A small masked image model, trained from scratch: encoder patch size [4, 4], 123503 training examples.
Rows from block 13 of the encoder, named by matrix and row number. Rows with one number belong to one neuron. Each number is 128 + 24 x the weight over its row's rms, rounded and kept within 0 to 255. All counts start at 0. Numbers have three digits each. After the name is the row's rms in percent of the matrix's.
# fc1: MLP up (encoder.blocks.13.mlp.fc1.weight, 640x160), inputs 80-159
# fc2: MLP down (encoder.blocks.13.mlp.fc2.weight, 160x640, transposed), outputs 80-159
fc1.255 089:126130189128120128128128098159128121128128128128128154128128145120161128103109130139128127139191162128151170150085128151109149107104128091128104032128128113104094091161134105118104128131130165128132128133127128161145088128128128146163109148
fc2.255 089:128108115132078128072128159087128128113153083161155125111091120135125170110158128128158128073141123124160176097071128128118099095128124156128128169128098092173128128097084128125128128116128128173132105128084116128128132072128097084120087128
fc1.256 084:139121128128128127128128130128104100157147129131128139128192128099164133128161103108155132176119128128108149188128128083130142123126074144157141155128134128128128111128128128128087100128132128102069071128095128111128128128142114104146103129
fc2.256 091:098127147134130157138128158128126122156164165128128128128192131135128122172128128144137106132100112128151137112137128124128148152136167128128128121128157163158147073128126128117152128115166128070207166136128103128089153100128154140128128145
fc1.257 111:128138128128128105170121118128147133130165162128128128128130128128128108137103128168106116153128128128128153164157128145124144128116128152114139128128087167156094103083128111128122148128081128128095183128143098139084128123098134053142128160
fc2.257 112:167128148128128107148128120195126097101106147135128154114123128145123137141136122117110128113134128106092165093157123171154131128128207128123104114158115169074122125160157128159079128119151128128106154132128191174080117140128127076128149180
fc1.258 107:149107186128090128111128111153103128112051143128145178158128125182128196095163128170115128146117108125102150136162111147142146128161128145128128128135128109111093105128128091106118128110128071110135082117096120100128091152102144132088117137
fc2.258 107:130115131128136128128128128128112128122103128141128104128105128141128132143080120140128128105166033160127128128102147121129128128126132135128117170093128050128105128076051128128086105128128109151118185131186104131128093117128128139128183154
fc1.259 096:096128128113148128131128128130132163128088128160187128142128161128128154144123111115169128128125137100199128168128160128128128128153123118103119128166063128107128084082130116109130108128128127108128090111128082122134103133101182128107096094
fc2.259 089:128117125128125128122133128110117151161173146155128128128128128150128148173128127148128122062123115128168128114170128205151106135095071128132100155136128128063050128119128129112086128128107128128196128128128110128100081202128128138128128128
fc1.260 088:128131128111093059200114128137095105092128209163128154128128146128128141128125128128128136128128189095109128159139147128158145153137128128082089165170128100132109128127056128128090141169142128136105127109149094142123150125128128163102128152
fc2.260 082:136128106147084119130111087128128134133125190096128100138147095174128128101087109128133106102133128110159128128157093165141113128128098127153140128150116127128107149079120128230153128136174119114166098128093088137136199161133123154125145152
fc1.261 109:128128141128145128123096128142128159143160092128140128115124103131128128128146120128148109155128135128131122121128145131142083128117109096092086121146117120128113128087128068049074141128152128128174161141092089155133096089132084145086128137
fc2.261 099:128139128121115129161138070090091153098116109128119128128126102146128175125130126133097109105116128128149086131128128111138129129168103128128128112098125062143116143086098128193060128110166142128156141127092128171073156151118119172128128161
fc1.262 114:186120111159188168102105102128126128104128128097128128128189128128128143125128128090170104134128119128147134172182134128128142128097141128128133100098102155128191130082128098114071109122158128092128145128118150118128114128142132064136146146
fc2.262 107:134108128124128126128149143128119130098193159145122136148128128161136119172159115101132099092090079178128134128191128149128161097117128127117128148128128097128082109171128128128128108099103128128104132124184051128131115107107128096128110175
fc1.263 100:128131077173123127128156128123113113136130166128118171173128128128124128182161159128128094140128118130128128128128136128132079110122128190128112095128114191138100120128146148137099085077128133157124087117081142128128099098127192105128094104
fc2.263 094:166114127128133128133095115137132077102128072058128089136156140128133137139172128128128128101138103094106094138140149144105131128130128130128121170208118132149128128141102128182124111128094128123127128109156128168146143120098065134123090130
fc1.264 094:126187107128137119127137128087128166158128128150128128128199144146128175162161128061148128139128130077194158147101087175128111119128144141128128150128092159112129128128128128128128097153151128131072103095128128128113139077128128103114128115
fc2.264 106:138128146128127128128099128124128142128147128128137098128128128128128171161130100128139149128106128123139128159069108134115128137128141126128128113135102095096168113100109134039155150129137128128128212124149105078157141134172162128147153155
fc1.265 096:128113098128136205124132150128055136128174128090133141154186128148128128110128145080182132128079173128133128109148115149128128095136152128161097112128111124087134107130128107098128144172156128133150128098162155128174128109118128128094074078
fc2.265 110:144142121128128175128110156066128148141166128154128151128097128128119142128130128097128161183141149126167073082128130142167119137128132128125165154142122175120114168158118130128122167128175179128136128131173155135150142159087128087133112114
fc1.266 089:147135128118128139076142084139136128115174125158143191088128128150109128128169105097109121159147128184128128099128131150101108141126106175177128118128107155128138128068062146128126128128107110069128128138157153170095109147128153102094128128
fc2.266 081:159128094119109179174115128145138097128125175128118184143129136128137128128128128128105128151152070136109128094128128128105128128090145128128168128128104145128118196125128124109101154139183090127128128128128128144074128128128134102136154129
fc1.267 093:111158128124116128127128146128165081150128135094175102131139101138092128128154176090170128128182128144125165171128215091142097128154128101128160117176116127104085146128132128103128125112104154128107156108099128066145128128087132116151145119
fc2.267 084:094116128110128154103128137076113123134079083120128128128124145128128153107089128094128100181128128128128128123129162170128131156128120127119137128138087116128128158107100123129134097128146161128089052128129149122057142128126101128128137150
fc1.268 133:000041068081101138095082114082089089093134170113131128128128133132128127130088128122128129128128140150161120139133114107187182172193150187159162128194163128111131121142154124106128128124128128106128144128132134143147150143125110128116128123
fc2.268 129:128125119128134153106125157122112112083136168073128128122075128125122128115093128101130120136137105138177126144141128131127131128148148128139121139128165128192160132120136117222137128127086156133128111128130130128100114166114131102128128077
fc1.269 107:128151107149109129154113128143128111128158128163112100167128140116127128122105178102128132119167127077106128152174105142143128082154151129122168102113103128128143111115128106114087084176100119093146126120126155146128128100103133091158128124
fc2.269 098:142128128128128090154139092100126111128135144133128168119116127109128128142129128143151128084141075169128112103193121146128119133145180128104128200160128147128131140138128129128154128123124172128128128128148091112111083123151146115128184120
fc1.270 102:128128128091185067082139123145192154069128111123142095119101165150151084128122079128115128128184170107135169126128157162128111130128123138128128128128142078106128128128107129103128128067167102128123149108105128138122121128107169102109128128
fc2.270 099:139128132128142128188128128128128128128125107118128148128128128080110131104126127114128139154116185173128069132037126082157112134114128129128119083129128128153150100135131128143107128128096140147162128140137128128055095128156174149128157117
fc1.271 115:139083128118128128128128128131108138134197141178130150138165128178140125134128103136174164100120107128128113128087129137128148128116128128128099080108121096085165123057111094123128131160128128105128160128118101128114078099131152109118098128
fc2.271 124:128146125117065095147128139142148128120103121079126092153099128115128087161142128170139144109140164124129137128128112142109104125082150116123120174128175128166068100128137131127128128128128131131128128128083128087119128144080081143147115150
fc1.272 102:094052195093128093128137165167128128095120132092128135119146201116191146133128059128128122113106123128156153161128128128128128109128156128124107128128128103128129128126128128128103132149128110146112100138128087104108128108128146128122111128
fc2.272 113:128128128112133188128119126139098164111168077161123125145128133106128123116101130128128114130133139096139159067116089080105113128122106128150109141128116090101128137124159121099100127128105155119144117116112180155128139181114144157135000128
fc1.273 092:121128128141128145149131138128089098134128128157128176128128140149128190075124149109128147116114102156121185155151128113138137121128128128128128138128128104129091128128109128106138102209160115050138080128127158115101152115099128128102135127
fc2.273 113:157104128139108074098133025124157135089128083099128124149150124120128112128145107128144128129139134128128128129102128124167126123154105116128128127141096128121113107116162132104152128127121128153203147128153128090199142114114140140125131139
fc1.274 109:115128128113128160161097170128109128151095119178097128128204097128114128125153130079127136128155118128128101132134156120128096137147135118128069094099145128112118108111113128102134126117187128127149183128125111096106128123076124139152138100
fc2.274 094:128153128137113107106128128087099166127128074128121123128171120147128128129128131133152153184128138099128128182088088128175127128114115128152090128164128139163128128129127128128137130110137131128165120119120188137170146104110128128142134122
fc1.275 102:128128161144165074128128104158200154128132097098117123128128168090154128198128093131128147130128155122151178139114163172128137167115170129125132101133128154128128100146128187128129070128128109128104111128128128116088114143092128112181125150
fc2.275 118:138126127111141122128128162136164091170180191178141151128128100128128128083068118152123122184098124128066106135073099127125128120128128118135128145120154140129147139131070116178143143128089114128163079142128128173128109071199135121130139118
fc1.276 094:128126128177106084150111128128149140165128135145128128132136114096124137147092167128090138145138128111156141128205148128128119117128128128128128128154109162106112128146140133122130120128128071149128068136137129128072124072128150128128128133
fc2.276 109:117125128166145138105129150160128128128131135174129124118143128128129130055167128151128128157128140111132077128065133140143121128134128128128130146129128128095170153128085135105098146128128128128128105135146128167198114092187128162128076079
fc1.277 095:128113128134132128128093153128111135126128160128163155128138140153145133164128122128128125132113128107171141160186117228147128139142128128128135114161093128128143114109128115128092128128128099128128131128128081128062066077099128086109111121
fc2.277 084:128114164128101128128140146095128137170128141184128128135128116097128128127128126128148091095121083168130128096128176133128134128124114130130128128128119128107130066128105128141157128128128093131128161128128128134099128125121163124126128129
fc1.278 106:152128128159164128114076104124076128128050115124123128138128128169120163135108128128122152128143099125176128151128114114130100128128153114128115128128093083104081128128126079067086128128107086122148142128155097152115064128081126139089138128
fc2.278 100:132120128128128184166109099128128126102128128092143120128133128152130114179128128110140120128140146130179148102107128118128102154128128129114139146128155107063149128114128139160134127128122129115095101128190103082147100173109116090137153125
fc1.279 081:128128128109150120128092140128128129142137153128087128128128148082179140130128066181128147134135155146128128128098168128118169128124150128169128118128128128103182104128128146128146128178083134134128128166128128148128128108128102128128110133
fc2.279 104:085130128128115087094128140146128144154073167158105141128126144182143128128181128080125144113128129100111128114149064194135106128125116135094111128115163134115104150096128126166133128106120124123180134128136124169173157159113172128132082136
fc1.280 089:139128133133118128141106138128128137128093153128151137141139168134128128144105120130127155128134142128133163158128120155143152133137113137135125117185062128128101080099128128093095088149135079128128087101160112128102128138099131128128084086
fc2.280 061:128140124128128128116128197063107129128128097055128128128132105128137142202224124127148139080162085127133128128128128106128097128129128128122125089128081168177128054133128128164128129128136128120136128128152105129156083143128128137126128117
fc1.281 099:114098128169078166129106115125107112157128128088100128165149087151104165172159176153125122171061156128128144132149128139128120167128128091173080125088128159123128138119104128104128105146128128143128058158115097098133128081114128076142125157
fc2.281 112:128099144145142095122117147166097128118152135187132160123124128076128128099121139085128110133137128165128105128070150106123128124128126136155122116135137119179126117189144133160128096152152117128155156128084193129111152144128087142141122068
fc1.282 089:128170112128133128133128086157115112073128128128153128119179140146114128162152128186128145128128128128160159130111175160128169150128148128138132128114147087116079138113128128062084128131128126128111155129128080090096160096128128097147090128
fc2.282 089:128113120128128128128118159105152203128172132137128125121137140115128110079114140124128096128128143144097128173158178080129128140098123128112119128128173134060078109198128118128128133137126126128165118115117130128103120128173055130107122134
fc1.283 096:128122111131128150158128102128128081128146110172119150112128129157128133122081105095128128128115138089128128186139149139128122132141128132151093105078128144179128079074081108123146128128128071087146156128175128127109126164135128125129128134
fc2.283 090:140128134128128128145138130128131141093144139128156128076125121162137128093149123147123116123128128179154109192128111128128134127128195141156128159147153128128130150132118139173128114128178128119138174128098104128062073022110145128128145128
fc1.284 091:158158128128185106128108062088163130128128160128113128128128121111119128188161153128131151128170139115175128155114187101112128132116128121161137082128165128111128159056128128108149111111131128128099129128128155128114147124128126113116128148
fc2.284 091:128098125128156113092179107128098137128128139128136128130137128123128105168189162103143133101142096128151094152128194074128138163110128144128129113133186130087088128148128143128128142128123111119128128128092128120132128128128086128136096141
fc1.285 110:128128157157117147159128075085094133128139128175154129129128136158128152106129141073162177109153083145128127137127164138128141106128128118128114121128115124098082128140115118120128128128167094104124093097109158079071144096128108120150113158
fc2.285 096:114133128128194117143162074122113128128128108128128128130180153124128128136128150126128143144128072185073104148102145139167123127139105106110128128128104128091103067128184116128128128128141105128153160128182128058156158129128118128114128126
fc1.286 099:152128114122168142136128128150117171128120128094128118155129128128119125108154128125116128128115135081128177128160133114128102125151127128085128122119109128127078156128169091102185128146147105115128138128117070144107061125078185099076152129
fc2.286 096:105130113129169094130137141128095112084127160152128152128101111119121128103157124128125137129125132155078106189113161117131128157145117128128128112155126089171176118149128117136074129153135187122117148128114148121120198162189130179128131145
fc1.287 092:128128146128115110149114104128128165156128145128154128147162128128128140176128128105128128170175152099124123143138157138143134128128083128147089069099090128128128072110130096095110117146128112074128119133176108082128112128100181089143120121
fc2.287 086:123132137128107128128128128128128081136102154074140107135128133088128128170116120128117140089128162169127128128161139127136141147119128132118120128166128127038112117064128131128128128093106128102130164128129128090135128128042128128118128128
fc1.288 082:110132144140126155128080159128114135128128128128125171128152158164162128153124119092128128118111144133128145149130137128139128148171128129128102116091080128128131073048128097127128064128128098116134119094137118095111051128094149108096096073
fc2.288 061:128129128128128152128128188086121128128128142128160135119151137149128170188091117163148144100128143154141142144158141128128128128128128129123136133128128128136053045119128128128128129143160128120128046100148126131111135128073128182147130135
fc1.289 097:128128128113113078138128122133128144116128128123132130158156128128151181193065128050128128128149147125175201128120143142149136139144128128128128103128126128128128116088115128127128100155133109123105140124136093094105128128082149079128104098
fc2.289 125:125128128128128128130128141093109190138107128144128114128174147119143157090131128137128128146139117128104124128128118160128133123128128128128128128154141111128122068128103098112128128133139128141128075128185114170137128136097128114142128107
fc1.290 101:128133128133128128181115128110128169086150128192150110156161136136125145128128128086101128128156174116131139145128163124139128128147128128161128128176095089128079108085077111139151096132128096080131119114128105074128128139106190113128102118
fc2.290 094:133128128153152128089128178128139128128070145109128085148128107190143128104155128128136131127128128045121186074126097128128110128123128121128125054107128128128128128157128128128093139130128128109128094123140117128167131115064092103138128069
fc1.291 084:128135128138146141128095118140128134087105109128144128168155153133124142194095122128128150127128120088146175128103133154131102132166127128134110103128113128076128123106131121128128114142142103128128084131128099148104123120060140058107074106
fc2.291 068:115112132105104140128128126105138107128128128128111091128170122169121127157163126110136145113134061056128109097150160128177128121121060135128141092121160128076055085181128126176128128141184144125186113128124128121152177128128095148121162128
fc1.292 096:128122128144135123139118114095128156128128114143128138165128147126156158165128128135117128158146128093139178154130221127142128128128128128128128101128090110150132128128082094103128118128097100119128139096128077128114110098102128119118103128
fc2.292 094:128135128128128170128145157122128130087128118128145128128143120128126142116100136130103137105152128128128115130152076190125120115136147128102128075157133090164117066121143128176126117128128128128157107128128135144174067147090143140120128078
fc1.293 103:127164128128128090176118128086131184149122141128145165102132161177136204128107111128151128115122128088202175136128108128142174128128116138134128116133138137086091081125156105128087065128131129128097128103138128128128076128119083107137128125
fc2.293 103:128139113110187132185128128120084103139128097103113108128154154144126108170128128119128128162150087131128094055147149129128174131140162125128069116128132128089122159104159131137171117154166133108127168105086113106156138141120128075107103086
fc1.294 095:136128104094128128128106128140113119097103102137124152138129101150128128129128128098147115130128128128120128097136165193113128131128123153164128098128128128128152128147112117128155128128128128143149156144128128156128139128068128128128140128
fc2.294 097:175123136128128128152129133128086131177085157119137128100100128156132128105148128128128146128133118175127137128128155136145151128157168128147080112091128128094128128078128129123198114121110119129128195128094128143140128128108090106128168128
fc1.295 106:156128135135128127144128147128126125128128123129158098128140166093122139128090130128193175174128128128134128158099174106128128160128151128128128117128145128117180116111128137098116083128104128128128117128128124089096167128128124045128120112
fc2.295 099:128160128128168128081128178066150149128087134121128146150122132128128098140178128148123162092162078128092087128158114150122111095093141128128101146128134110058128143182114128156115139095154128118169152143109129128128128128128115122128158104
fc1.296 112:147122141173104128113108128134128111121126100111128128168113128127174149151147128128086167129157094069128137149156128128120128128128111128128131108155109080128128128135128082126118143159137104126096128079161072135117106115128111133104128125
fc2.296 124:128128142096071119110150084128122092099128131125163129145177113124141156155128144137120137128128166128128128098118133094140128144118160128128134128122108065141086090188148137164101128128159140121120128121128128158113150153145116128121121128
fc1.297 101:134128129097112115103128128128109097122082216128173182165128128153111128108167139107131110128098128145113140169128128149128150161129128112128151130106088100099128119097128130128088167128097116124118128133154108128132121137127221094111128126
fc2.297 099:090128140128128128127114093128128176083128125128113152128128129096123140128128128128110151115125120131107128134109128158156128128111173128128104121096157120092128134095095139128133128137117130112161121133124144073174182136128128128104116128
fc1.298 103:128149128142148138128128141118129156132101128097128189174131117108102139174188128164128104161128128103113088128128188102128108163128181128128096110157096166128108128115087113128064148116098128140142070132128128119117152072115119127128100128
fc2.298 120:134128121139138128154128082111128126127128128122109128131151108128125135060152128193115141137122128104112102141102154113129128136130159119111128090128134085092162125167102128114099134128175157107145112130144101112165097106160106191128128179
fc1.299 103:182123133125141128134128128128128140133128141074128128128165103159128172111142128081131129136128198128128144164204139128129128128113179128122086111128098128128140140123096128102120138182078132102176112145135119128158106153071086136140105181
fc2.299 080:136093128127112078128128128000112128134162171112128175128090143091128128128128128130120111122097099128119130130128158128147128128128083128128140060118089128136128151128173139171128198128114128133128128128087140118128141120114128193152138128
fc1.300 111:128125139128165115128105144098153218128104109128131149126128170167142143106148131127103139128128136108155132128159137151128176128153143143105164128101095113128088145099128125134104126157127128117134128131076139128080096128128128120128129091
fc2.300 109:134122126139104128179144128104116054135089128170093132128148094182100104128128138127132125074107116097182079132126153069145132118128124128146128123086133112127148108096125128139148128128126128138167143139128128136106121128082128128168186083
fc1.301 107:146141138144128092154114109106062098132124153124154144170136156154139163139128122100128159080128163079128128128144128128128117154123128128120096128145067121128148110104124113150095130146193128096128118101109107144132122142109150128081105124
fc2.301 119:137124098128129165071128141147148194112097081137127130128114128100128128122122128164135160151131128127168105148155165121128128128128125128128128114069147117128120173159128128046152159144075140133151128128091214080128141074124125130121113113
fc1.302 103:128105130128153128128118128128103136141152128129145103106141103128158159128141096098128105145079185150120128134129113143128152167128139128126125141137100116084095111094075166101155072099145148145159131113128168157146151139119170133110111137
fc2.302 109:084131106128128107180134111114105128128221115116128145128138130059126112157132138136128129128128118225098085093128146124119128132096128120128120102081100128128097127176159135127133128126142121144073157145135153108097121128088171114123102202
fc1.303 092:108128128128102134099151128125164128162128120128154128123178169106128159154128128128123128154100128135129130138136133088113128154128128128120121128128128097134104122151103129128154084109154116115044074106112128057128128128111128064128149128
fc2.303 079:128128121165152128158122095138136106120128111128128121128141128208113118109115129138118128133128128135128085114085101167128129112128055144128128142152117128120128158074068108171118122119128142128187159128128071217144157150144128138119128124
fc1.304 092:146134128111128117168141218128128143128101129128135164137185095117128128159138163117143114128147115106119128111128175174128128128144145128128128129125128091154100143138140100128073127116117135177128163110073128093128128133065128128155093139
fc2.304 088:153121110134169128099148200128146118150132148104121128128134086138131128161146135128131144100128076094167085169140180090162176110070182128128113128088128128128115090128143136127110113124097128132078131130088128133128128128136128128141097057
fc1.305 087:128128122165128093109150128131139127128064182198128122142128128145156152170071107139128128128128128085152165172093083165137128156106175156117107128144080132123128108123091149100128110143136086124128073077128128089106173126128159107128102128
fc2.305 077:128131119136128128110128128070148128112128128128137113147128128172123148073136128110107157118163128114128110129128128177136094128128142128148128147128120121095128143170090130140176175179180140143176128136135111080128229090128172132128198128
fc1.306 100:137120113115084114175109118116128128147146128128136128128156128100110128177156070125147150120161128128128103122123167128142156144128128177202118128140145100128139123114117128131128128100093128130128115126182082050124131174128128105128130128
fc2.306 087:128128157149064112120117128109128188128130140128111128140160158108128142128179128138128128128101104100128128128128130130128128117147181120140110138128170082128144117172113128128145115153113099128171080141180098088128094147101126107128189128
fc1.307 090:112125166128084104122123155111117128135152136076119128128120117128125128128067152111106128098136140158128199088184128169169156180128117151128093155075128128128136093128093103115128116109081128128128128120081105087128092065129155128154110128
fc2.307 097:094128120160174152165099150168130128128124128170147114128128099073128128176128128128128128097117159135132088160114128103144119152138068128132128121152128075130134144128107130133102142144107128096080140128141156167141139128100055127122137085
fc1.308 094:091106128169076128129049149144106125128124128106126128175128128094212123128123128128206128145135126153136119141163102128129128135128095074128128135133128133075152128126089102127128124128128104128128128031159128131128128135128128131128119125
fc2.308 114:124128128123095115086128114173144161128133139151127094111000136116129128110105133168128128047128174136128133146104131163128128123212128128143128128128128128085115096115128128093128138136077132128124128128133097128133131135118128117128123101
fc1.309 100:141110109164128176110128167110128128193065095116110156173115128185146128129133148128128116099089126117128187128181128128128159135157129173118138128148050162102119128117137100108150128128136112128121125128079096112128104100119157102084128123
fc2.309 089:134147131113107128128146134112136128128103166096142128096116157198120128128118114120128128039092100128128121114164150159147128134109191116128144087118125128127128107133093124108127096123131143128146115135113128151071096113128128093150186128
fc1.310 095:146128142140170155185116106105113142124128135173128158128128128127128139095128122091128152128128095128128128172134179128148179130128128128150128120152128128091128128119074128123099135161163111055128129128128152128128131130128101141139128163
fc2.310 097:130128128115183128130114081114140128141139128162128110131123128145128109158150128095111128173108101112136092164075128119135131128107128125128128094128055111137107090168124136144128156121134128114209187128180146033123128151155157122116086128
fc1.311 088:128128120128128113128128128179128160131120166141128163135138108174105128134128170064159124150131128147130180128157128128128109128132128128128104176111091159137123105106139138119146140178128121090085097128101109090128078087096168135128094124
fc2.311 081:108128149114128188074124128100115136128111107105144147128098128148128163160128139086128123099121122099145139128144169128133136128092128121128135162084100128136128128128128117184127176135182121128120139129086101128102128057140148128138123169
fc1.312 092:128128141118159180128128124116128153111148128129186128102128135154128128128112107108160184128109146128145114147117179104118128118128114140080128144128118108166143128128109153128115128092152137124067158125135128110146118128128128128068089111
fc2.312 090:159141128122115132124142154128128071128089133118128153141102128128115128104144131128128128129123128164147072075121125086129150128114165128129113127161044128128128090181128128128140121141128128128101178128161164113081125128150128123075143112
fc1.313 095:128128128128128099128128129128167128090188133148128109174160119128128107133108099128128128088128163128169128098119149128128067066128107127100128128135111130108148139139106128128176123128145096092128107128160085128132142128094173084101128130
fc2.313 082:128128099129124122128142141142078117152136128127128174134093128137128128066148106128112113121100156122115128128143098115141128128128128128119124144128126115121073093153128152105101129107125128157117121119051172059111101128152129167151128119
fc1.314 101:115133141093128128160128128136128171102112125128177096112130164171131112140128079128155163128141128080174128154110107128128192128150180137146147093128125060128138107128123156124171128194128115070163088103128128128114099128099125129130100106
fc2.314 081:147135164128107130128145145128113128132128195128128166131133128085132128137128128128132128113128070158081128117195170108098115128125094113128104147128120136176073108132155128179089120147091128128128128128172128164110128149099069128107131091
fc1.315 109:128128128160128108112142129121155128111128128141183139123128179128108128128136179128139172128081128128128145127128169120163128128197166166139153128128128121128083128128141128111100109123101128128060084074090147078107128096115128121134144122
fc2.315 125:126128128128148178151128095128128128128140128055141107128128114154149143063101144144132137137128120138158094125116088183147128118128121121102124126168128175129185148125099125167142128128186139128128092133169060204128130187143128146092162128
fc1.316 108:155088104128135154104128151112128143168138128133128097186128148174133123126128114128128128128082138091140162107149101167103128158148167170105122113090092090145113128128145131112134128128128073119128148123154100128124038164131189100077135111
fc2.316 114:129128123128128128105174130131101030096118136141135119154105128153128113143181146170134128094118129128099128135128138102126123128128076128110119119157158140162128179096159118151094122120128128128112100128128158133130174103127128180143142128
fc1.317 110:080166158128128194180115128155122124117134128128148128128118128128132103153085134151175178182110087109141138111129112095128181145145128117086144125113123176075124128128099116128079116097111146128116146116128151128128128106130153126125128143
fc2.317 124:122124114128140094150133180108122122128138170128128100128136128097138124151128131090127128143121099116091070200104167091129128118103116118139110085186130144162074161127138127113097128126065130121143131128161194125128176133128087184146105112
fc1.318 104:135123150089182131080128139113128174112119099118171128090146148183128128128131099092146139154133130081128129128165132145143157128128128144127128128128128108121169107095128139128128137189099111128146057128128131128145131128105197139128097136
fc2.318 115:128113116152084128086128122127128148128076128141128128118194128136128128151133123080138128128152096094109114128160165129132128128088094138169128142118196151128150089105118128128108109128087119121128164143120129138177166142082128059129147138
fc1.319 118:132132101142114133125128128128096110169153128100128127143128153128128144119110128107169128162126128112086150125128128108126138128140114128129128076173128150128085128104153107119128101100083128134128128128115128149078130128115128101121128124
fc2.319 093:136081128120120128129138128128100147119160128128111130102188155129128149128102136097128090153128078099087102131150128121144128128147158136108128088116118102178142128146142133138120124129136143103131128128176119162117171130121128093107085132
fc1.320 110:160062109128177128093156143130091166128138127139140128128128110121118189128126092145100128151133132139128155154131117135128089190131156119095130103091117146174128142128128128116148128173078128118148128128101087121177128179109141121139157107
fc2.320 116:128128128128130128148141183149128128072107123149119128158128126097132128179184130098128129090126106102124083113128143108126110141128136128110128175169178116073164159135104128139112134122156118128070150128114191119128132097095080147119123158
fc1.321 104:128128157108099136093128128107087088154090143190115158128157168122123128176108096179128155128107161128148106128153159122149128121128152142094119132128166167128101120128102068129145111078104095071111141152142128118121137128152142107148128136
fc2.321 107:113128155128127100134128132172128186128097036096136108138128129139128128091121133128136128164128158075093149093128114202128121111124128128128114097069053128192139128076142128160129125128147123128148097128117132114106086089090189128123105138
fc1.322 091:136156135128184166146162128128128124123081128128135161128112128105130128094128160097134128105128128107170128128168165128125104083126179179117149128104101103128112128140128094128096138071128128143077128090124101095097128109128174128128098108
fc2.322 103:128128128107122177075164128157139088128154115073128128128113132128128164140086122128110144167128106128128130102131164122106133128142118128128164157106149096186090128105169128164128131128075106128081128133112148128114177125128145143148118155
fc1.323 095:128124158128128155066107138128168170118214128128136128140128128181160128146128128132165163149143150083135180107128128137125128128148128128128128103089088128128169093123128098121149113157120129113128128114128109126128069092100100078138090101
fc2.323 101:140128128128133127097180148097128144155099152139126140132128128086142117143098128137128081187128104128141088121160174100128121122169133128148128193146103118179089051128125128128128128129111096125066072120157108196160128097067155135124128128
fc1.324 103:130086128128125128121072160128117108148059160083123103166098128195128137162160146119128128081137135152202137128151111128135128163129128128103103112165128097089128101124162109132082128140134079090126128112128128147140114171078106128118113128
fc2.324 101:136113132128091095131122128128126177128143117071128102128126123128128109128071128128114128128149091128128145077128169128130128127155122157151125128128158163128087128114165130113144120128118128117088085128179128109094149128086128087128124175
fc1.325 107:155183079159132140128093133107110128096128128111097116128147082128086155128147181122160128119135128128152145167128128128109066147128131116128093116128136145095127128136128099139119084101176140125156143152102128128128087076084128128158160128
fc2.325 126:132128128128079083064121128123122128140101088158128135128140139128119130103106119062127122140137128128128148128164187101128124127128128138132128163128164109128128128128120133132128128149148128128128156128193186124128170183123124022128154164
fc1.326 104:128145172084140099128176128121128135111164128128128128118128152150149091104074099128114142154183128105113186119115128155132173119128153166136128128128128116131128064137109094115159153142109144091106128092121113115114111128128153162128077128
fc2.326 119:155127110128128128128139130128136140087146120168128136128088128128128101127167144141128128096159128128152070096103098128128127128093083128145145128109216118120094160086113143123136122134161128128086131128137128128128142091185135123128143135
fc1.327 093:128128138137128133128128128079150128130144163130124128128174161135152148156086120113173170128138140108128128220128148142128128139150128108128107113164096153104128094097128096079140079142169099071118083128135062128128086109090131109128116092
fc2.327 070:120128128111107149128128128106128128143131151114096128134135128128128099128118114128154140191173127146112128179127128179130137146129125128128166159096111191128128116121128121179153121128130160129077140128128128125072103079128119143105128108
fc1.328 116:127128128141125141122128128108115144128091163120128136143106128175178152160099150125128128128095178103139128167127140149128128111128140128116107046150102091096128125128116128066128132120128128105188110104127095124128128128134128074128047086
fc2.328 089:131115128128161142105160128128128128134190110088114128117144128128135128081128117128101128071152104078131187106094128160138101128109161128142149092177109128128128128128115128149192128121128126115128127128128128108128095175128180128128105098
fc1.329 105:128130118138143146149128170128090128113141104150187178128097114107109135128142168156129130102128137111105166130128118088160128148128120128128077143128092115143069090105144088128082100128137127124168128084109112096128128162146140123129099091
fc2.329 112:128109128138152179128113145152174128048128099132141136129152128128136130128128129061128144165126128107094155119115128186124148124144152136117123141103180128120128182098128136167098128134128147157121128129130128128065128121073171122127155130
fc1.330 098:099158121128159131128119142076131149100138178098160128133128179192128130135121142120128116126107142111168152135119153109130179176168130128110129128128128128130128128124171105128128128128129142128075099128088094128118122124104096083128130132
fc2.330 095:111128136128181128128145128128142074109081128157138108116128128194137128180168122138128128076122077159128128130150110128128102096136152134148128148125127103128112144123156128128128117087127120134101140151103116128128128112126115128114118128
fc1.331 101:088115128128128128152128128118155101128128136128128166128128140097131101128082057128130128159136170164132128147090146171112148176128128137128128128122128128145128103128135162148128121149128138128122063096106130115102147128083128128198128107
fc2.331 105:128128128128131128112114134191112128141152137133105128128125142149128158128096128102123128095152128128154128128108118138132157128114105134128127151128100128072155128092120128162067100144146142138110134135184128161127177091190148128117119156
fc1.332 092:128127140147115116080113128166095128128146128128188104135128104144139128113128128108128128155153144094149166122128128128165128128098140128112095141128146167125159128087118128104144092128086128128095112104107128128131146110128128062040128128
fc2.332 084:128128130128124128128144168136206043126165129128128125147196120150128075152128128094101128165135112115096126147154128140136105109130128147135128127093128193128128128107154128128148139155128115128128128136128128068083128127143128128123183161
fc1.333 096:140128128128128129084128190103133128111099108127128184148128127111128128175110108128102128055122092165160128128241128112128128098112110128160118128136128137128159109149128128112128128128153102131128128128128124094135078127087128134101128122
fc2.333 107:147097128128155170119137067128128128161152123159116155128067152128128168128099128175125103112128086150146115128128147128121129128109111134128135141099132100074081128171126126086084102115172127135149128128076128104128157154210102151140148142
fc1.334 098:118138099128117124136080107111148116120124171189128158168136095128118128106151167128118128112128126128157143128167135122148091139130128124138109143107109128128102109071128082132103117132163130137137139129128139128128128161076128128132128128
fc2.334 087:142126132128128065126150128128156147151128152128124078128154156128150128128128121152112128092128185141143107142128106125145128128128128136114139115111128137128171139128085107128201128128128109128128169128108154128128110128114128128125128081